From a checkpoint of a small sound classifier: norm batchnorm, trained on read English sentences (LibriTTS-R).
Rows from block 3 of a small sound classifier, named by matrix and row number. Each number is 500 + 25 x the weight over its row's rms, rounded and kept within 0 to 999. All counts start at 0. Numbers have three digits each.
Before each channel's rows are labels from the 100 clips, of 14976, where the channel reaches its highest value: "strongest on" is what is common among them. Only what is clearly more common there than usual is listed. The data: read English sentences (LibriTTS-R). In brackets: how many of the 100.
# c30: last pointwise conv (model.blocks.3.c3.0.weight, 320x320x1), inputs 160-319

strongest on: voice: male (100)
c30.278:535494496525531493511504514509523499492509513512479501490524447508484501505516534515488524499522476518512496500514504471498486493530506492517494516513492488490510509483473522492477516514519502519502509500511451511487514513512486506507521498480515512488492473487522501483482501488501483478494467506483507495489507488494493520492482484502518505479485495499492489505489515498508482500505483509494479504492501486518502517493480509491504471523472489505502481493521492521484476478534480

strongest on: voice: female (100)
c30.31:500553572499501523536496548515537485517556557495504497486511493579513473504524508490511508504509470509548500540525553471539492499533500540487499533568519505563485566555542525560495518564493486499538545507535495557581506583528510512522526581507539501526528481523528523545508569514526507500494508496484502511483515520529530498534530497498491496502490541495538486510503511515508503491546557515507527506517543504520520513519521503503507480508509529517513507520554529491504511499527506

strongest on: voice: male (100)
c30.198:526477490512499499493510515486522501512494504499505507490520485498486494516523521508484496493518509512485521491488490487493482510511492481535488518505502497484526493448477524442485514497533493514502503512500482510492512512515496520477521500497488497474480491472500493480516490497485523511502518514506506498501488501476469507474491506493501512522493469515469498505526499493504509505499481501506479510494487494500506495456478486506505498498517480501481514476496481507493517489500476

strongest on: voice: female (100)
c30.257:507473479493514528499523504499490498498496487509491515523501525492523508501475512503542514513521506496482519507499470547470525519498511503521531492503494434487513497497530506507519504463506521499505489528488535496486503501511435507498506482512463513512513531498500506493515495513494506521505504518527511506520507514517494507490495509504506508520518498504491511496521496502514522507513479507514522520494519508508500505496517503503487533515519516504497526482502509505507516508520471

strongest on: voice: male (100)
c30.92:481501489490485498508508493509491474536491490501537522538508524492491490519493482491507504523517526517481516504498489509517492505479510491511486496476536484499517492493491483488512485479495512516503482532503524483487493486492476519499480491479482497481489519478502487497552483470481550523495548511514490478502484468491496503479494513512503507533478487495480522493518487498498542500490491494480486528488499490484487503500485498510508528499553476482497548493482487507471541485492506

strongest on: voice: female (99)
c30.116:495474472507495507523518491481514493477483493501487484495489516472483487480499487489499494520496498494496524514494479527496500525483475494482489515489514498470505477493508491499511499473501502490515495484491516487474492484489504521472495476502471515493489539512494488466518475499521501509508496516533509501512480506488507500513501488514504511513514505511506519516515488491514516526485471511504496516516473518492508491510496495518493541496504497484486511501483495506498517493496483

strongest on: voice: female (99)
c30.205:500507500500482484529472505548529473495495504506499514500493501509518464501526495493504542483514491502500513526564495484505498511498516523478505518509513515507494509513518508527469514509494516488529491518517503517511500515519508511550503506512495490589575476559498502506505500517553497501501488495483509517492483516576544492561542510531557513505486541512544487534508516517495507495500514492504592504553524499514535573538586500488516484505501587493545504530505583504486504519540502

strongest on: voice: female (100)
c30.36:495508507482512524489514512518486547494514524521510517528504509513523558498486494521528521504523497503529492503503528504495519520474511507505537501474501515514522511513538499529518498529514528520509533516490510515509532478505516501508504499522532490546533506506502504521479513518500482510486500500497487524514533528539501506500509517484487485494530510483508503481492513501492488504511518491517540494505523483481501508504544508504494499504485545503537497502507544515535491539472477

strongest on: voice: female (100)
c30.180:518503514472494471479495484517461499519493469490507490506519495478502497512470521501492503494490503512473482483528472519485485506539508495501480470544470524511495509486514532506494476477495502506481478502528508456521513525499531464522532530513487494536531488500477520490498519525480505494494498493482481524503494529539496521492505492474499489490519493488498480455513525502482495482495500472516540486491504489553471530509537486491493481492499540519524496484498538508521507527536510

strongest on: voice: female (100)
c30.270:487553573490492529532506543515526495511556563504501498490504480585526485495508493488525508489510473496544489529517545481528508498514508545494500522538516488570489569555534522549486509572491490493529548514522479550585505577526490507513510588492541509524523480510524504545507562509516507493496506501474499498473522509525518486526517497492486492495496531497528477496504500500502499486550557507491527507509539498509507505515524504490494485508502528504510504508552524479498501498518502

strongest on: voice: male (100)
c30.17:517475479506506496482491523498502493487510510488487508489503475509494497493508509504494513490516502499489515480496501493478497502509506488496505503501486465488510507467482503464493518500510496499480496496498471518483502513504465500493503493491499493475483475469497498497483495485476477492497480489484504482495500480482470480461471501490506501506481459507473484498498499478499489497513498500491467498485483497497498502452470500497492477497479471494473491480519477492479478476499483

strongest on: voice: female (94)
c30.240:488476471474505498476522483482476507463481495509463476505468506495512517477480490484485483501485524476511497468489491499461510504488488476477514467480451487477488487479500466494514485516479508474467506463479509484480488474493478457487471475487509504483479504468503463476463470485475461492498458512492503496485499486477469460473452473499483512493519475502475497475483473460499482502475477510489465469475480508460476476473474497501485487495451468458484477465481485470499458519491494

strongest on: voice: female (100)
c30.225:496492496502507542499529502477499543496501525525498503524504526502511547501496503498522488499492516497532511496485527525496518546472472500504521507473499519483512495486511499488509500532496527511504537504493526511482516459496519504479509492511537493505493503499501503490499490509501499511481493506501468514511515510494500493498501480490497482501541507472512513484496509502483496506490494484506506501499481482476498470490510493492493499486498506490501499505486506500536499560450461

strongest on: voice: male (94)
c30.15:493476487498490501503517506497500493466495485500466468512491528478474504469502507503482498508481518485483512496508483495477486523499477477485487491495480471476492471482515493499522507470496510484501492468484535490473501470488470505495505480494464499475468524502491483471504478479504501518508492517512496486502488484475497488503500475515509504513493497504498519507502495482497519498477478502492471504502450514493502497499470481501485512497501472483477511500481472494493503493502548

strongest on: voice: male (100)
c30.314:522488487523497502482510507494508484491506508509487518461487475503490478496512517493499521497532481492501487490499502489489486495514509486508485512511472466494511503472463500483475516510498488487482514487504468515487468519509466480489501499469506508465474479465518490493485503470482492496508497505486512474476495468477476489475466499501517507505467475512477479506519501479508470502514495511472463489491495507517494503468464499507497458522492463494475471483524476489462489465537501

strongest on: voice: male (100)
c30.74:511494497483487482504499480498475507523494483495530538518525487483461512536483506518492509493528494538490531499509490486506491510504517495528468491500522486498530496492470501488505475482530486526499481540529491464490509487492480520507504496479488492487490491491472495494532492477491543522494539508500489469488474474489493514486490507496507492534484483492492498486533510494474527494494500481483477535483492495503479502493483456496484517477530484490489529491498492503481532486515524

strongest on: voice: female (100)
c30.239:516503507499497502504503515502494490513486501508506497481527510487500495509500518499500478486508509515487509507504514499505488494524474501514482510521506474503498477491491536479496500484503496522509503489498499507515531506499470498472528525523469511504504499502499525505504505526508503508502506517495519525502491532499502501504502503521481523501491507510507494506507498504512492495483506504516509496500506495502499496504506500505498492499501504526501500492488501500525509480474500

strongest on: voice: female (99)
c30.288:500495490476540496517477460521496572486474501515505528496529465476511546489499523517500511476507483510515484522518522497503512495474502510515513506475515561493486461520494520512487483519512504519504520525497478501486537476507565488500517475535514498541529482530488509492495484551524508491506506498479489544528516555525526507525521492495489502481529534500519486504479521520484485504471498486542547502523494508495502504525550497502507486478502538509535484522470525512564509527472503

strongest on: voice: female (99)
c30.10:517454472497508524492520502498488497495492490505478496521500534495511502499467512512534515533506527491482529500508483550452517528518497499513516487511489470476509497486546511519534511469514530496507495508497546505472505508508471504497515489529471517510508534510494509463515489522510506515513501514531515523534478530507500497500501489523529518519513502516504527495519505501510520507489469500533517509512509513516506506490521489497502537509509507506496514489496513510507504500524454

strongest on: voice: male (100)
c30.167:476496495486470504483500515490472474488500494477479491505475520495495486490459473463514497499494529474480526492485492506486492522482501505488503484489491458494498494481501486478501504486480515470492488496478523483487475486489454505488484487470478475481480502480468489499488479459481487505492488495508474455486499460489477474469490488506513492516470482493482508494504470493472485508485497478467479490486471481477485497477484491513484499476489491489490487490491488472458490483485483

strongest on: voice: female (100)
c30.150:479523526520483496567472540513559468492543533469500498484476478554489456492531470484516513485497482503532504572516512456532488491478504544465496558511556481530484552530521486536474516528497505485581509507503485532535484542514482544506484526486518476537542473571489502531511523495577512496506506469476491487475500499540562480570548490516502495502496573494583482537514494518482501515536530512486538527553522509496553519541538487506512477501505545493511498555541537486479506506519502

strongest on: voice: female (100)
c30.157:492511527445488451480471468543452521518515485510510533497496452504539498498465498489512536477522473503483488474537473495492531499514541495482550467532477529523489520521526506524466470494490518492466479539530471472528490538492531470559501529472484473579567470505468501520489515492482493487488498486459492491471545494573505495500501520477508497477550494501491462466491516505478498486512527472477574499491516490521478549508570498486477471491502586501573505490508576487502499553528489

strongest on: voice: male (97)
c30.174:497481482502485504493523502499470486484495489500476477526489527482444506479479507491486500522479510488480509483512475519477480525504495470484482475496487486480494483456505494477524505461493520499499495480483530469476502475465495502506503476510471499477479532469486492475507476484469503520499489513518490487521479486476471508474494488500510499517504469496468517487514492489499518492482475487503475505473455500506474495464479470489489516485493482495478519472478473495492511508501536

strongest on: voice: female (100)
c30.14:502556564494496527525494539516519491513528547511506514477517503557533481507512505504510516494526480508544506526515543471525500502521503543496497517532512479573499523547516529532490515566497496510527548509521488554586517535523480505520530569510543516530527487512528521560510538513515518514504515507494515511489519519530523506515524508489499504517470530511521508503511508512511512500529565516503532502512542507509505523515522513510493493513513528515510515510523529497495514480506502

strongest on: voice: male (87)
c30.185:493485478544473491518514509484530468469496491487488474512480517479465483481533483498499472512498524485490520515493480505500477515481474504477469534480504460489501471498511468493513518483505516482512501473465514480481491490507465525463482476484490517445450509519509472478506472472526487508515481512507514479492464469458513485519503485524494523508492508513508512537490462508522512519492486522477456515518473530475524475513455486515515496515497452475468516510490448485472511476488536

strongest on: voice: female (100)
c30.80:537484499506537524490524516502492540517483521517495480494570525494485548513498564516513471520487527532517520510496532508485500511523458499538489501506504527494500471463499570461536512510525512561513534494503523513501568502514528517468566503566517516497506525505515530485504500572511496505493496514519505563554508576496492526503511481511481516504539503496503520507497512517512507504487487508569508498504509489500504476480507488489503522505501505531515514497480503518564503516465494

strongest on: voice: male (93)
c30.76:493497486517487474506468497507512493474496486488489496475490461485491481490530493501500495465500500483484485510505499480497492451489494513495483515488497483497495486487469503485482503483499502489498490488481458495495495476498492493507501477497475508493495456502498494503501490504501493467517488476456505502493476501489503488506484495497482510480477508506504471511478493492502489503492503510498490495509494544494513503488490503491518456507495494497500498500489494482490504468494587

strongest on: voice: female (100)
c30.262:479492513504492515483479565523516495498562547482501517490479479575513465495514466483521514468504487498545504503525534486494501481489522504473516511510508485519469584469482484508460527553483497490526533529528468547530480556509495541526477547484535489541543474497515486494505552496499499474501499478478497493471494496531497474499475492515501503481518507501505478494493492470498487491566513526477527515492527517513506532465546499490492485502496528479530495498565538473492493529544502

strongest on: voice: male (100)
c30.241:529459461497494509464525510495491507483496503511480511476497500497479509501495530512464513510521496496493507464503491491460488526516503453519501490502471481461527507439430509449502513504514487505471501497497491497462496502488479493495507480479499507491493508436493466448488487464464489499506485521505499476486503469497446484447439490493520509504485445514438511483510513454499480502514456494484480493468492506516477512442487489501481488489483489470479480445515493515486484475520487

strongest on: voice: female (100)
c30.9:513521520493515503532492502520516510512491511526497512478525478505545499507504516516532516490535490508507498537519508506513532489513500547525525519522522465539498494539524541512491501516501495513528517517496482519546529518537463507505536527533501513529528487531503538546501490532526513476512506506489515523520530536538533498529531519500487515492492536516528488506495526531507494499486539498525540493521537517512510514526526510480502494511513539536519503528493532508529509485481501

strongest on: voice: male (100)
c30.247:483502501506490492517513498513503485527497494512537524530511528495491500525488487480514508517515523524501520512505499504529508513479520497510493508479551489501521493504502491498515494494502521514511493536507520494499491480492487533504480497473489500490500510479494490500555498470489552532496544512507493463492485460490490505481490520512498503535483485496490513495518489489494540512493499499473483547484500492483489503499483495511484528502540482484500538498498493497479545485492496

strongest on: voice: female (100)
c30.165:523492505512501511515526501492507493502493482495498475528513541476486522504503517503488490542497535503468556508488472512490476548513484491509486507495516507500527493497525515523552502444526522521514477508490546478494525485482509532495511491535468505515501539520482521504534485523521513530494505501531498532544515532522513505521527495515500507529522514492511520511510511518504536506489500479532528523518488494506516503511514483507499540497523518522510543503477518516525529505496457

strongest on: voice: female (100)
c30.58:523494490492508510493504497498486504524478494513503489493528502486513504524496529506482468487492502524499517495495491495489495498533473502519485492519492501499499475489498534484497494509511489523497511496505507503509529514507505495485533508526502510511507491496502519504516489526504509505503502509484516524508515538509492516504504512497481509509496498505497492491520512507513510504477501502524519502499512504510495494501507503505499484502511516522501509490485512507530514493488507

strongest on: voice: male (100)
c30.147:527473477517516498475504511499511493487507514496487513466502474513490489504519521507479516499521501491501503475499500481478487497519514475510503512507471465483505508468476504462482519517510499493476506490495470521481491518507466488493511494488513503477481482459511497483485497483476484490506487494491513487492504482486458494455460499493513510500473459518467485503506509480510479502522487508493464490482495513510499510457469502507496467506486472492476474468528480499485483468519493

strongest on: voice: female (100)
c30.96:505535541485488503518491510501493496512515512496503483486513500517507487508476519494506488484469485505517474523508522488519502485538496518498482495550510503528484522533524529539488481520495487503516509485518492500540508536509506489512523553512522488528525479522497529512489539519506501493492501487482480515495494526522520512518530480496484478494491526490523475484510514513478491480505525492508525483502510484533492499532524494500500476492496524534507489503502516489509495505519511

strongest on: voice: female (100)
c30.153:503552557497510519519486570520522490509560567499511510482515486576546473501519507500534516499519480506542490531521552484524510496522509541495522522535510498566488567546541544548489532573498494506529548516525487568572515556543502512525529567514539498536539478520530512537506556524515507494508506482486496522489525536538514500523517507506508495489490521499525484500498507506508499497555552519509543498512565505517514534510531517489497470516507530508519500515563534490501506500527513

strongest on: voice: male (95)
c30.287:508480476496485503488502515485500469487510504471498481491499522499459476495507507490477479498471515501502514489481498492489461507502488483497465502498496459472502499466507492493497513492491500495493498467502518503470490488500462509481495486485491498461471503486498490468509488479498507519496497501503494476491471483466490512495487476501505496518491486498497509501510479483495517499490476512478450519498463514509500472485470469497493484497500459491461519485497463474479504487507558

strongest on: voice: female (100)
c30.2:511536539485495511538504514504517489517491512522511500477526511503502496508515516507471505498503482516515503531510521477528492517521494517508475511526519474542494488531497528520493488518503485513530520502503496508548520504497482505506522536515525519524520506518499526532516519516521516510506503520504505508507490511522525509522527500493510499512476532503524507500517510512501516492493534500508528499510514504515503505523516496510503506489515526525500526511494516502500515479499504

strongest on: voice: male (98)
c30.142:501491483509489492510507496492486470482491483497470477503492520466457486479493502501474494500486513484483513482500481500489484505509490468485477495499474451484492465486506497496509493461501513483492481462476519468482495483467455495494502474498473507470467507479483484477508471481490488510507482502510497476497462482472484505487488492512509500512480477502471510506498489484509522500476482500482462502479451513498492486492460478505485499487489464486466516485480463494474509456500536

strongest on: voice: female (100)
c30.124:473536533505495497546474526476519510483520531477502505485488484527500495474507479497530499490485474485540472550475528499532515479474486542487512532483534462553489511555494487531490513537488472482538516487485475527546489499505476516490491524485533483502500486538500501542477513481523480492491490477480481487491513484499537469540533483476473471479513541476541491501473495518476486504520542500480508493517511492486517484523493503499506487490483504494482490532503510488492478463477467

strongest on: voice: female (100)
c30.301:466588572492488498562481505501526502496528518489508487510490481534538495489514477482522493479483470487517479551508532487566501494491493556473512522512532510572473532599534507597490493528466486485541509491510482521563490515528514508518499543488519480531531486544504512548502524500535494506480493481481476497480522505537558505554545487498490474484502555478551489510487493533479497502517551486487535495526530485502518511583520501515511485495502535502518513538517527475505502501490505

strongest on: voice: female (100)
c30.305:513527529503514531538508515526515503524505531538502523478528499514547507509510525517532515496542488506514517538528510500525516500525503547515505524531521468542498501529535539509502518523505494522525534528508496529555535539542469513503532547535522527538531499524525538531506506535525508490503510529495524534513525543540520507530533524509508525504485530520532498511498521524527508495500536508528547497523541510511522529509530512482500508516510544527520513520518539508523509485486500

strongest on: voice: male (89)
c30.235:472505494511475503518514502496508484475504494509468466507469519500492503466512473485504489515483512470503495498488501494506485498492476500466482499497484477492471484501514472512512507495475501472503494456475524497487481488497484494496481484485502496478479512496507498498475485481493469511501460507506487473498496477481513490495505490502494496494489507490504511508458478513497509508490496497476475491493486498478506491505476492503505501504470475497484497510487478477472482484482517

strongest on: voice: male (100)
c30.213:514478486500493511486523517500487501496506501510480503501506503503498496504489512490500504492522529496484535495497490499493502514500501488517499503501495489477515507472482507463502517486516508501496505502493501497486496516513493523494501493475490489481484494475485485493508490475490501516504504515509498465493500467481474488472484492507514502526506463512473501497518485480490504512510488485482473506490485503487490495464478478505485492501503475496480496483502484484478503493506487

strongest on: voice: female (100)
c30.256:482505520516486540510495550513532489472547557495496526490462518559502474479526468496526535509524514480544510534532540472503482501470522537468494531490507476528496557496502475508495528554484497467542545517501514554534479531527463531518481525486552497518529484519532481519495530482530506499512510491494502486481480489513517471528504511509524501517463542507540504521529506486509489486546528517476511508522541520496528526483517499500514490515500512466501485524563524494457500487551495

strongest on: voice: male (100)
c30.13:465514498482472495512511488491470474504492485506498518518472538485509496495453456462536501529514512483494505505488487516517502516467504516495501483482517471513507487529510470520529481486489498490500494516482533481506477486508468509492472493465485500484483522477490474518519474445483520522487508530520491446483516447485503489492480503486503504525486498496493529485506487490488518515487506484458476511480491494478482496517483503509469533510510476469480512502480489485453515461488499

strongest on: voice: female (99)
c30.41:506496486506480479513496483511521484496478465488510489500502530462447478508508509507484508502485514501457530525503484497497454524496489513496466511485508519496495468496489526485499500448497508503523466497511528481498509484486524518495519481534477494514516501536471505497510475540532509502516501496508480535524449535511522499528521484515518500517466526500526517522507510504480508502481502482531521505531493515511530518509515465500512515491505517508498503522493507513496506478511499

strongest on: voice: female (100)
c30.296:505492495510502526532528510487506503503480513509490493537498532481495512503494503505522494531515514504499526507493497522501503542501484502510500501497518477487525479519551501535528508502521526504527525508494534498489514474505484531480498484538515515530518522524509510505514482525509513524492504515519504528518520526527514497517529506515500499520509508502510505501507504510515517512468498504524538519514495493491502500512532502503495520501505533510523514502462524500516513526468463

strongest on: voice: female (100)
c30.310:490539550490498492536481533533536494508550530491506517489498468563554480496517494492547527486520468499524479547537529490532525484505518554497535526521530510550490558551525513551484516545487505488541512523516469532557496540536507518547507544498515484568562477539503510540503533508532495479493500489478488506492532512567542496538532506499501490477515546489544481504484502509485491500535546493497565503528544506515513541530556504490502476501499571511544493532526567488491505523518506

strongest on: voice: female (100)
c30.316:515521525508493528512512542511519487522514543519500500469530514537510481520513518496497502487515497512521521521517521487503490505539500522514474518534501483530498509511500533498497517545507499518518539510518506542549523535525487505510528550512518519523521496513527523522514528527516513504508506517500518522496501523525508499522517506500501513521470522515515493508522516502517519501515525519512533506510547508523508515503521499502494488516509526516514527502526532498516518480508503

strongest on: voice: female (99)
c30.89:512478483483524489504476473510492529495467495487518500494521487478484535499496518509478497490493495515511497507499499468494478502492496496511484491495500583486511465506504519497490487522520485526486512510494498498488526492495574479508516486534521499527522475522488514484501481551516507497502500491459491550518510554519509506523513483486502494502523522495515497499501521512484493493465489482538536502513493499496500502507534502502504469482508521503527501518474528512555512527477494

strongest on: voice: male (100)
c30.228:487501494515480506514514499503509482526499500514534526532502512493484498518504482495513508512529519519494525517500502496530491503481516502520483518476551481494535488479488489480508495491511514516515501530489508492490496480492484540494482490473487491482494499486496487497572491457492571532494569496500489465498478455485492531487489519501495499543469487491486509508544481496491546509496495496472474552496497483476499503489479486508501518503566473488492555501494483505463570482492496

strongest on: voice: female (100)
c30.176:497551549504486511545493526513519487514519528499496491499514494538530481504511504482514497486504490500516504531516524481537496496525502536493499520538519503550476530577539533575496506532484510503529521496523495533558505535525502507520522551504512491539544482524513531544502547527527498513478490492481493518490527528539540507545533495510494494504493545491538477504503512528495497501525547502504547499521545477520518527556536498514502483511497543529530503527528545485519503505512508

strongest on: voice: male (100)
c30.79:492506501499486491496498486506506498525508485493547530519500494501485484521509491507508509502521514518495501496497503488515495492485529491506494510493533482498503498486497485490489483486499505510500488536507499491498480495496485516500488496476495490484490487473491490510537494464478553501493568492486492472479487461490480501475486521483483493516480477483473490481533487487488520493486505488474478515487487489490488492483484495502506503485555476496497528494480489495475546489480505

strongest on: voice: male (100)
c30.186:504485483498517484503489513485508486483497492467483485479496476503480472492506508500487500481480505496477499491484479478482471482509495493493502503505479460483480501492486505472482499484502497497490475486490475494476503509493460485493499486497482480475483473490477506494457484486493460476495467470486477490501495486489496478494496487490493503481459489499485491509481498500480472507495489490500481470495474499497502509477471506496508476475461482508471484490498483492473465449494481

strongest on: voice: female (99)
c30.48:518484491503515515514519512479473496498498483497494481540508544481515510493472512517527502531485532497477542499497487552483519543503500484521519486497502453495525494512559512548551509465509517516511494506486549488491514490475457511478508490523474490501501537507488504502516489518498514534526505502540500512526515515501497508510508516504516511535514493511492513488519500494499530500485498488520508511496487525502486494504506501505476546494520511509489526484469501522518514506497467

strongest on: voice: female (99)
c30.106:490495502515497489490501495499501459474509487503475470459455495494493463474505488476487503508485501455488471482505477460478463486512496502461477495508461477508468506501473486501495508482474515456471492463504479494499457496508478466500487500459470494473482493466496476499465506449479468490518454500492504455476490453488483485476464480501517509494446495511487491511489486484490481505508497496460465478480479507510484517497470503516507483510459470470484476487511482485438463460536509

strongest on: voice: female (100)
c30.222:495572563499496496561482518492524490512522531490508493493512480532510478499517504468512492491468469498530463549490517495565505486528486555490496524541544511553472529585538514573489491533476483496546514488515480511548490530521509520512518553486525472514516484554503522515497535496540492485465497475483466496477513504516564519562557482492484470474519563459559475512496511539476488489519519503493520499531522473523522491573515504487527474498492521521506494551504515487496494518500504

strongest on: voice: male (100)
c30.60:483505499497496489512506490504494497526493483500529517538510496484479509514477482482523507511506508512496502509491488508523509502467514503514496502467546485505515483489493475490506489480498509508508480535490496471495498478493485535497479492470477479486488511480482490494561485463488554521480545503507480459495482458485498527477494503500489492519495489477485501497520487497473536506487498475471470543490484477474489490494482488500497533497546473489499543504485481499474554494487489

strongest on: voice: male (100)
c30.312:497500507474500486462510486511467498521519478497535545521495516499522492532440493483512524513504507513484524485514501498496503513489537505497527464502509509511503534521507491518531484485494510502471478546532521494518482516494508489527490517455495486500498523482487485506526518453469523505500521497527489464492510444510489495477463501503527499517515499499490530481515513488469523505522517475462485523480494502511474517500496494504474529515523491481494506502529507503477518502540480

strongest on: voice: female (100)
c30.51:490556564500492520539490541514525491502547540502499488503510497564548486498517494481529506503500490496530505537522548469536501498512498547485512527534513492565479545579537525576498517554486501500537533500518496550572510545529493509522524559505538501538534482524521515556509548515523502513487495495485495507485535518534528503530527499499508488507485545494537493508507502516495503499543556507504538499513549488510520521538533511512497481514505533510520508522546540485505501490513502

strongest on: voice: male (100)
c30.258:509503499489510502501514486506481495544492488501550526550524517490492505540477501506508498516504521543491518502495487502514494519491511499534489485487536480503525495498498500502512487476511505528501482547520515482493509484505483525498500494477486493483490516492491497509537484480485540513487539508516490477500493468488489530487488505509505494520491490489493511487516491503482533502484496481481481527488485481495485488500483489503496523503543482498494536505490491503487538493491491

strongest on: voice: female (100)
c30.248:496484484498510537515523485484478538466489495527452487510494501473518529465465509494526487503485488475503483495497492538487533518491469488499537480496483485483485474497521496511515495495486489491498520468474518488470502473505484507482508486504497501505491529506494492478474476493501464493488462524515482496511529499507506485505501476491485493479545501487497507492476512496493485506469471497500502485501482488496495478499503507489481512491465511499500477492459507499520473528461494

strongest on: voice: female (99)
c30.246:505485479494518482510472475521510524484479487475502498511521501476466522492506522511488498496496499501490510523509496501498482498487497504511481509484507570482488467493490522487491500478507495522516476518495509494486523485491564512506521475542499483533534488532482507480509470546531504490505497483487495542529480547519516504532516496511514493504503532504527505515492522512492497495481483487547535510523498505498526519511543483496508495482505523509521496526493520508543508512483499

strongest on: voice: male (100)
c30.83:535494484509513487507500507487521486491509496485485485466510463492489480499517526489468507500509475506492486494489486463495468484527491484499494518508498472487497494484463505490470510503510492507494490472495452512482488508491477497490505498460502498469476481474503491480479494466496476481498472493479499474480501468474483495490480484499508508485469491510494490509495503491493472499509484505477454495490487502513501505485469509499502467505473458489479485487512478507472478474527490

strongest on: voice: female (100)
c30.252:494466470504520525508521487500486528474473502523482490509497518470517536484476498505535488514512496495499502491492489532472519536481489491507525487483490525458510465482527494499513494497505528511506523515476514481470509466492526508491500462525524508523516516512506498476504463524508491514493494513513499531523529524519498483507513505504496506503541492495494509494503500504506503508464459495531540502515494490476511496492535503491502517501498536501528503492458520510536501554452474

strongest on: voice: female (100)
c30.136:474506502492497518515538497500490479488494482526476479523476564485483503470485485499488505529497519484483517504509489519505488540493486499477486491495496483500485484510500482515526504468482529482507487479484558486494495465491484508499486483492499517493492549503504496500511479470501502533500491547548494473518501472507511502510519491520533506527475507505509546510502490511509528507489503489486485508504476498495499512515483491511494553505498500495487522507480493504465502478502503

strongest on: voice: male (100)
c30.135:512490490498504501486500519503493505482509501489479501485492497517496503495500506493492516490512504486504496494496503488494502498507505491497498495502484486494491512493499496493495511503501507491487498489496492514491492513501490489499503496478511492484482492485500494501478491474493479494492482496490490473489506466487489486475476493504508490499505483495482500498489491493492474501498497490479474486492491481498491508487487490502486485493477481487499472498502492490476475499501471

strongest on: voice: female (100)
c30.277:515537550474512499521481514501501541518521523506496487505532479525523507507494533514510514486476485506530479528507542527528528478540501524516532499546511514545478529539547553541484493530497479514525529503520476509554535565493511493516549552518528493515510491525488528536483544531507493465479489478488487529505518538516518512522533483478490473463512516480511477474479526528473485489517541485520509485501504492533488502523516487483483486484490520530499484519504515502519489496508480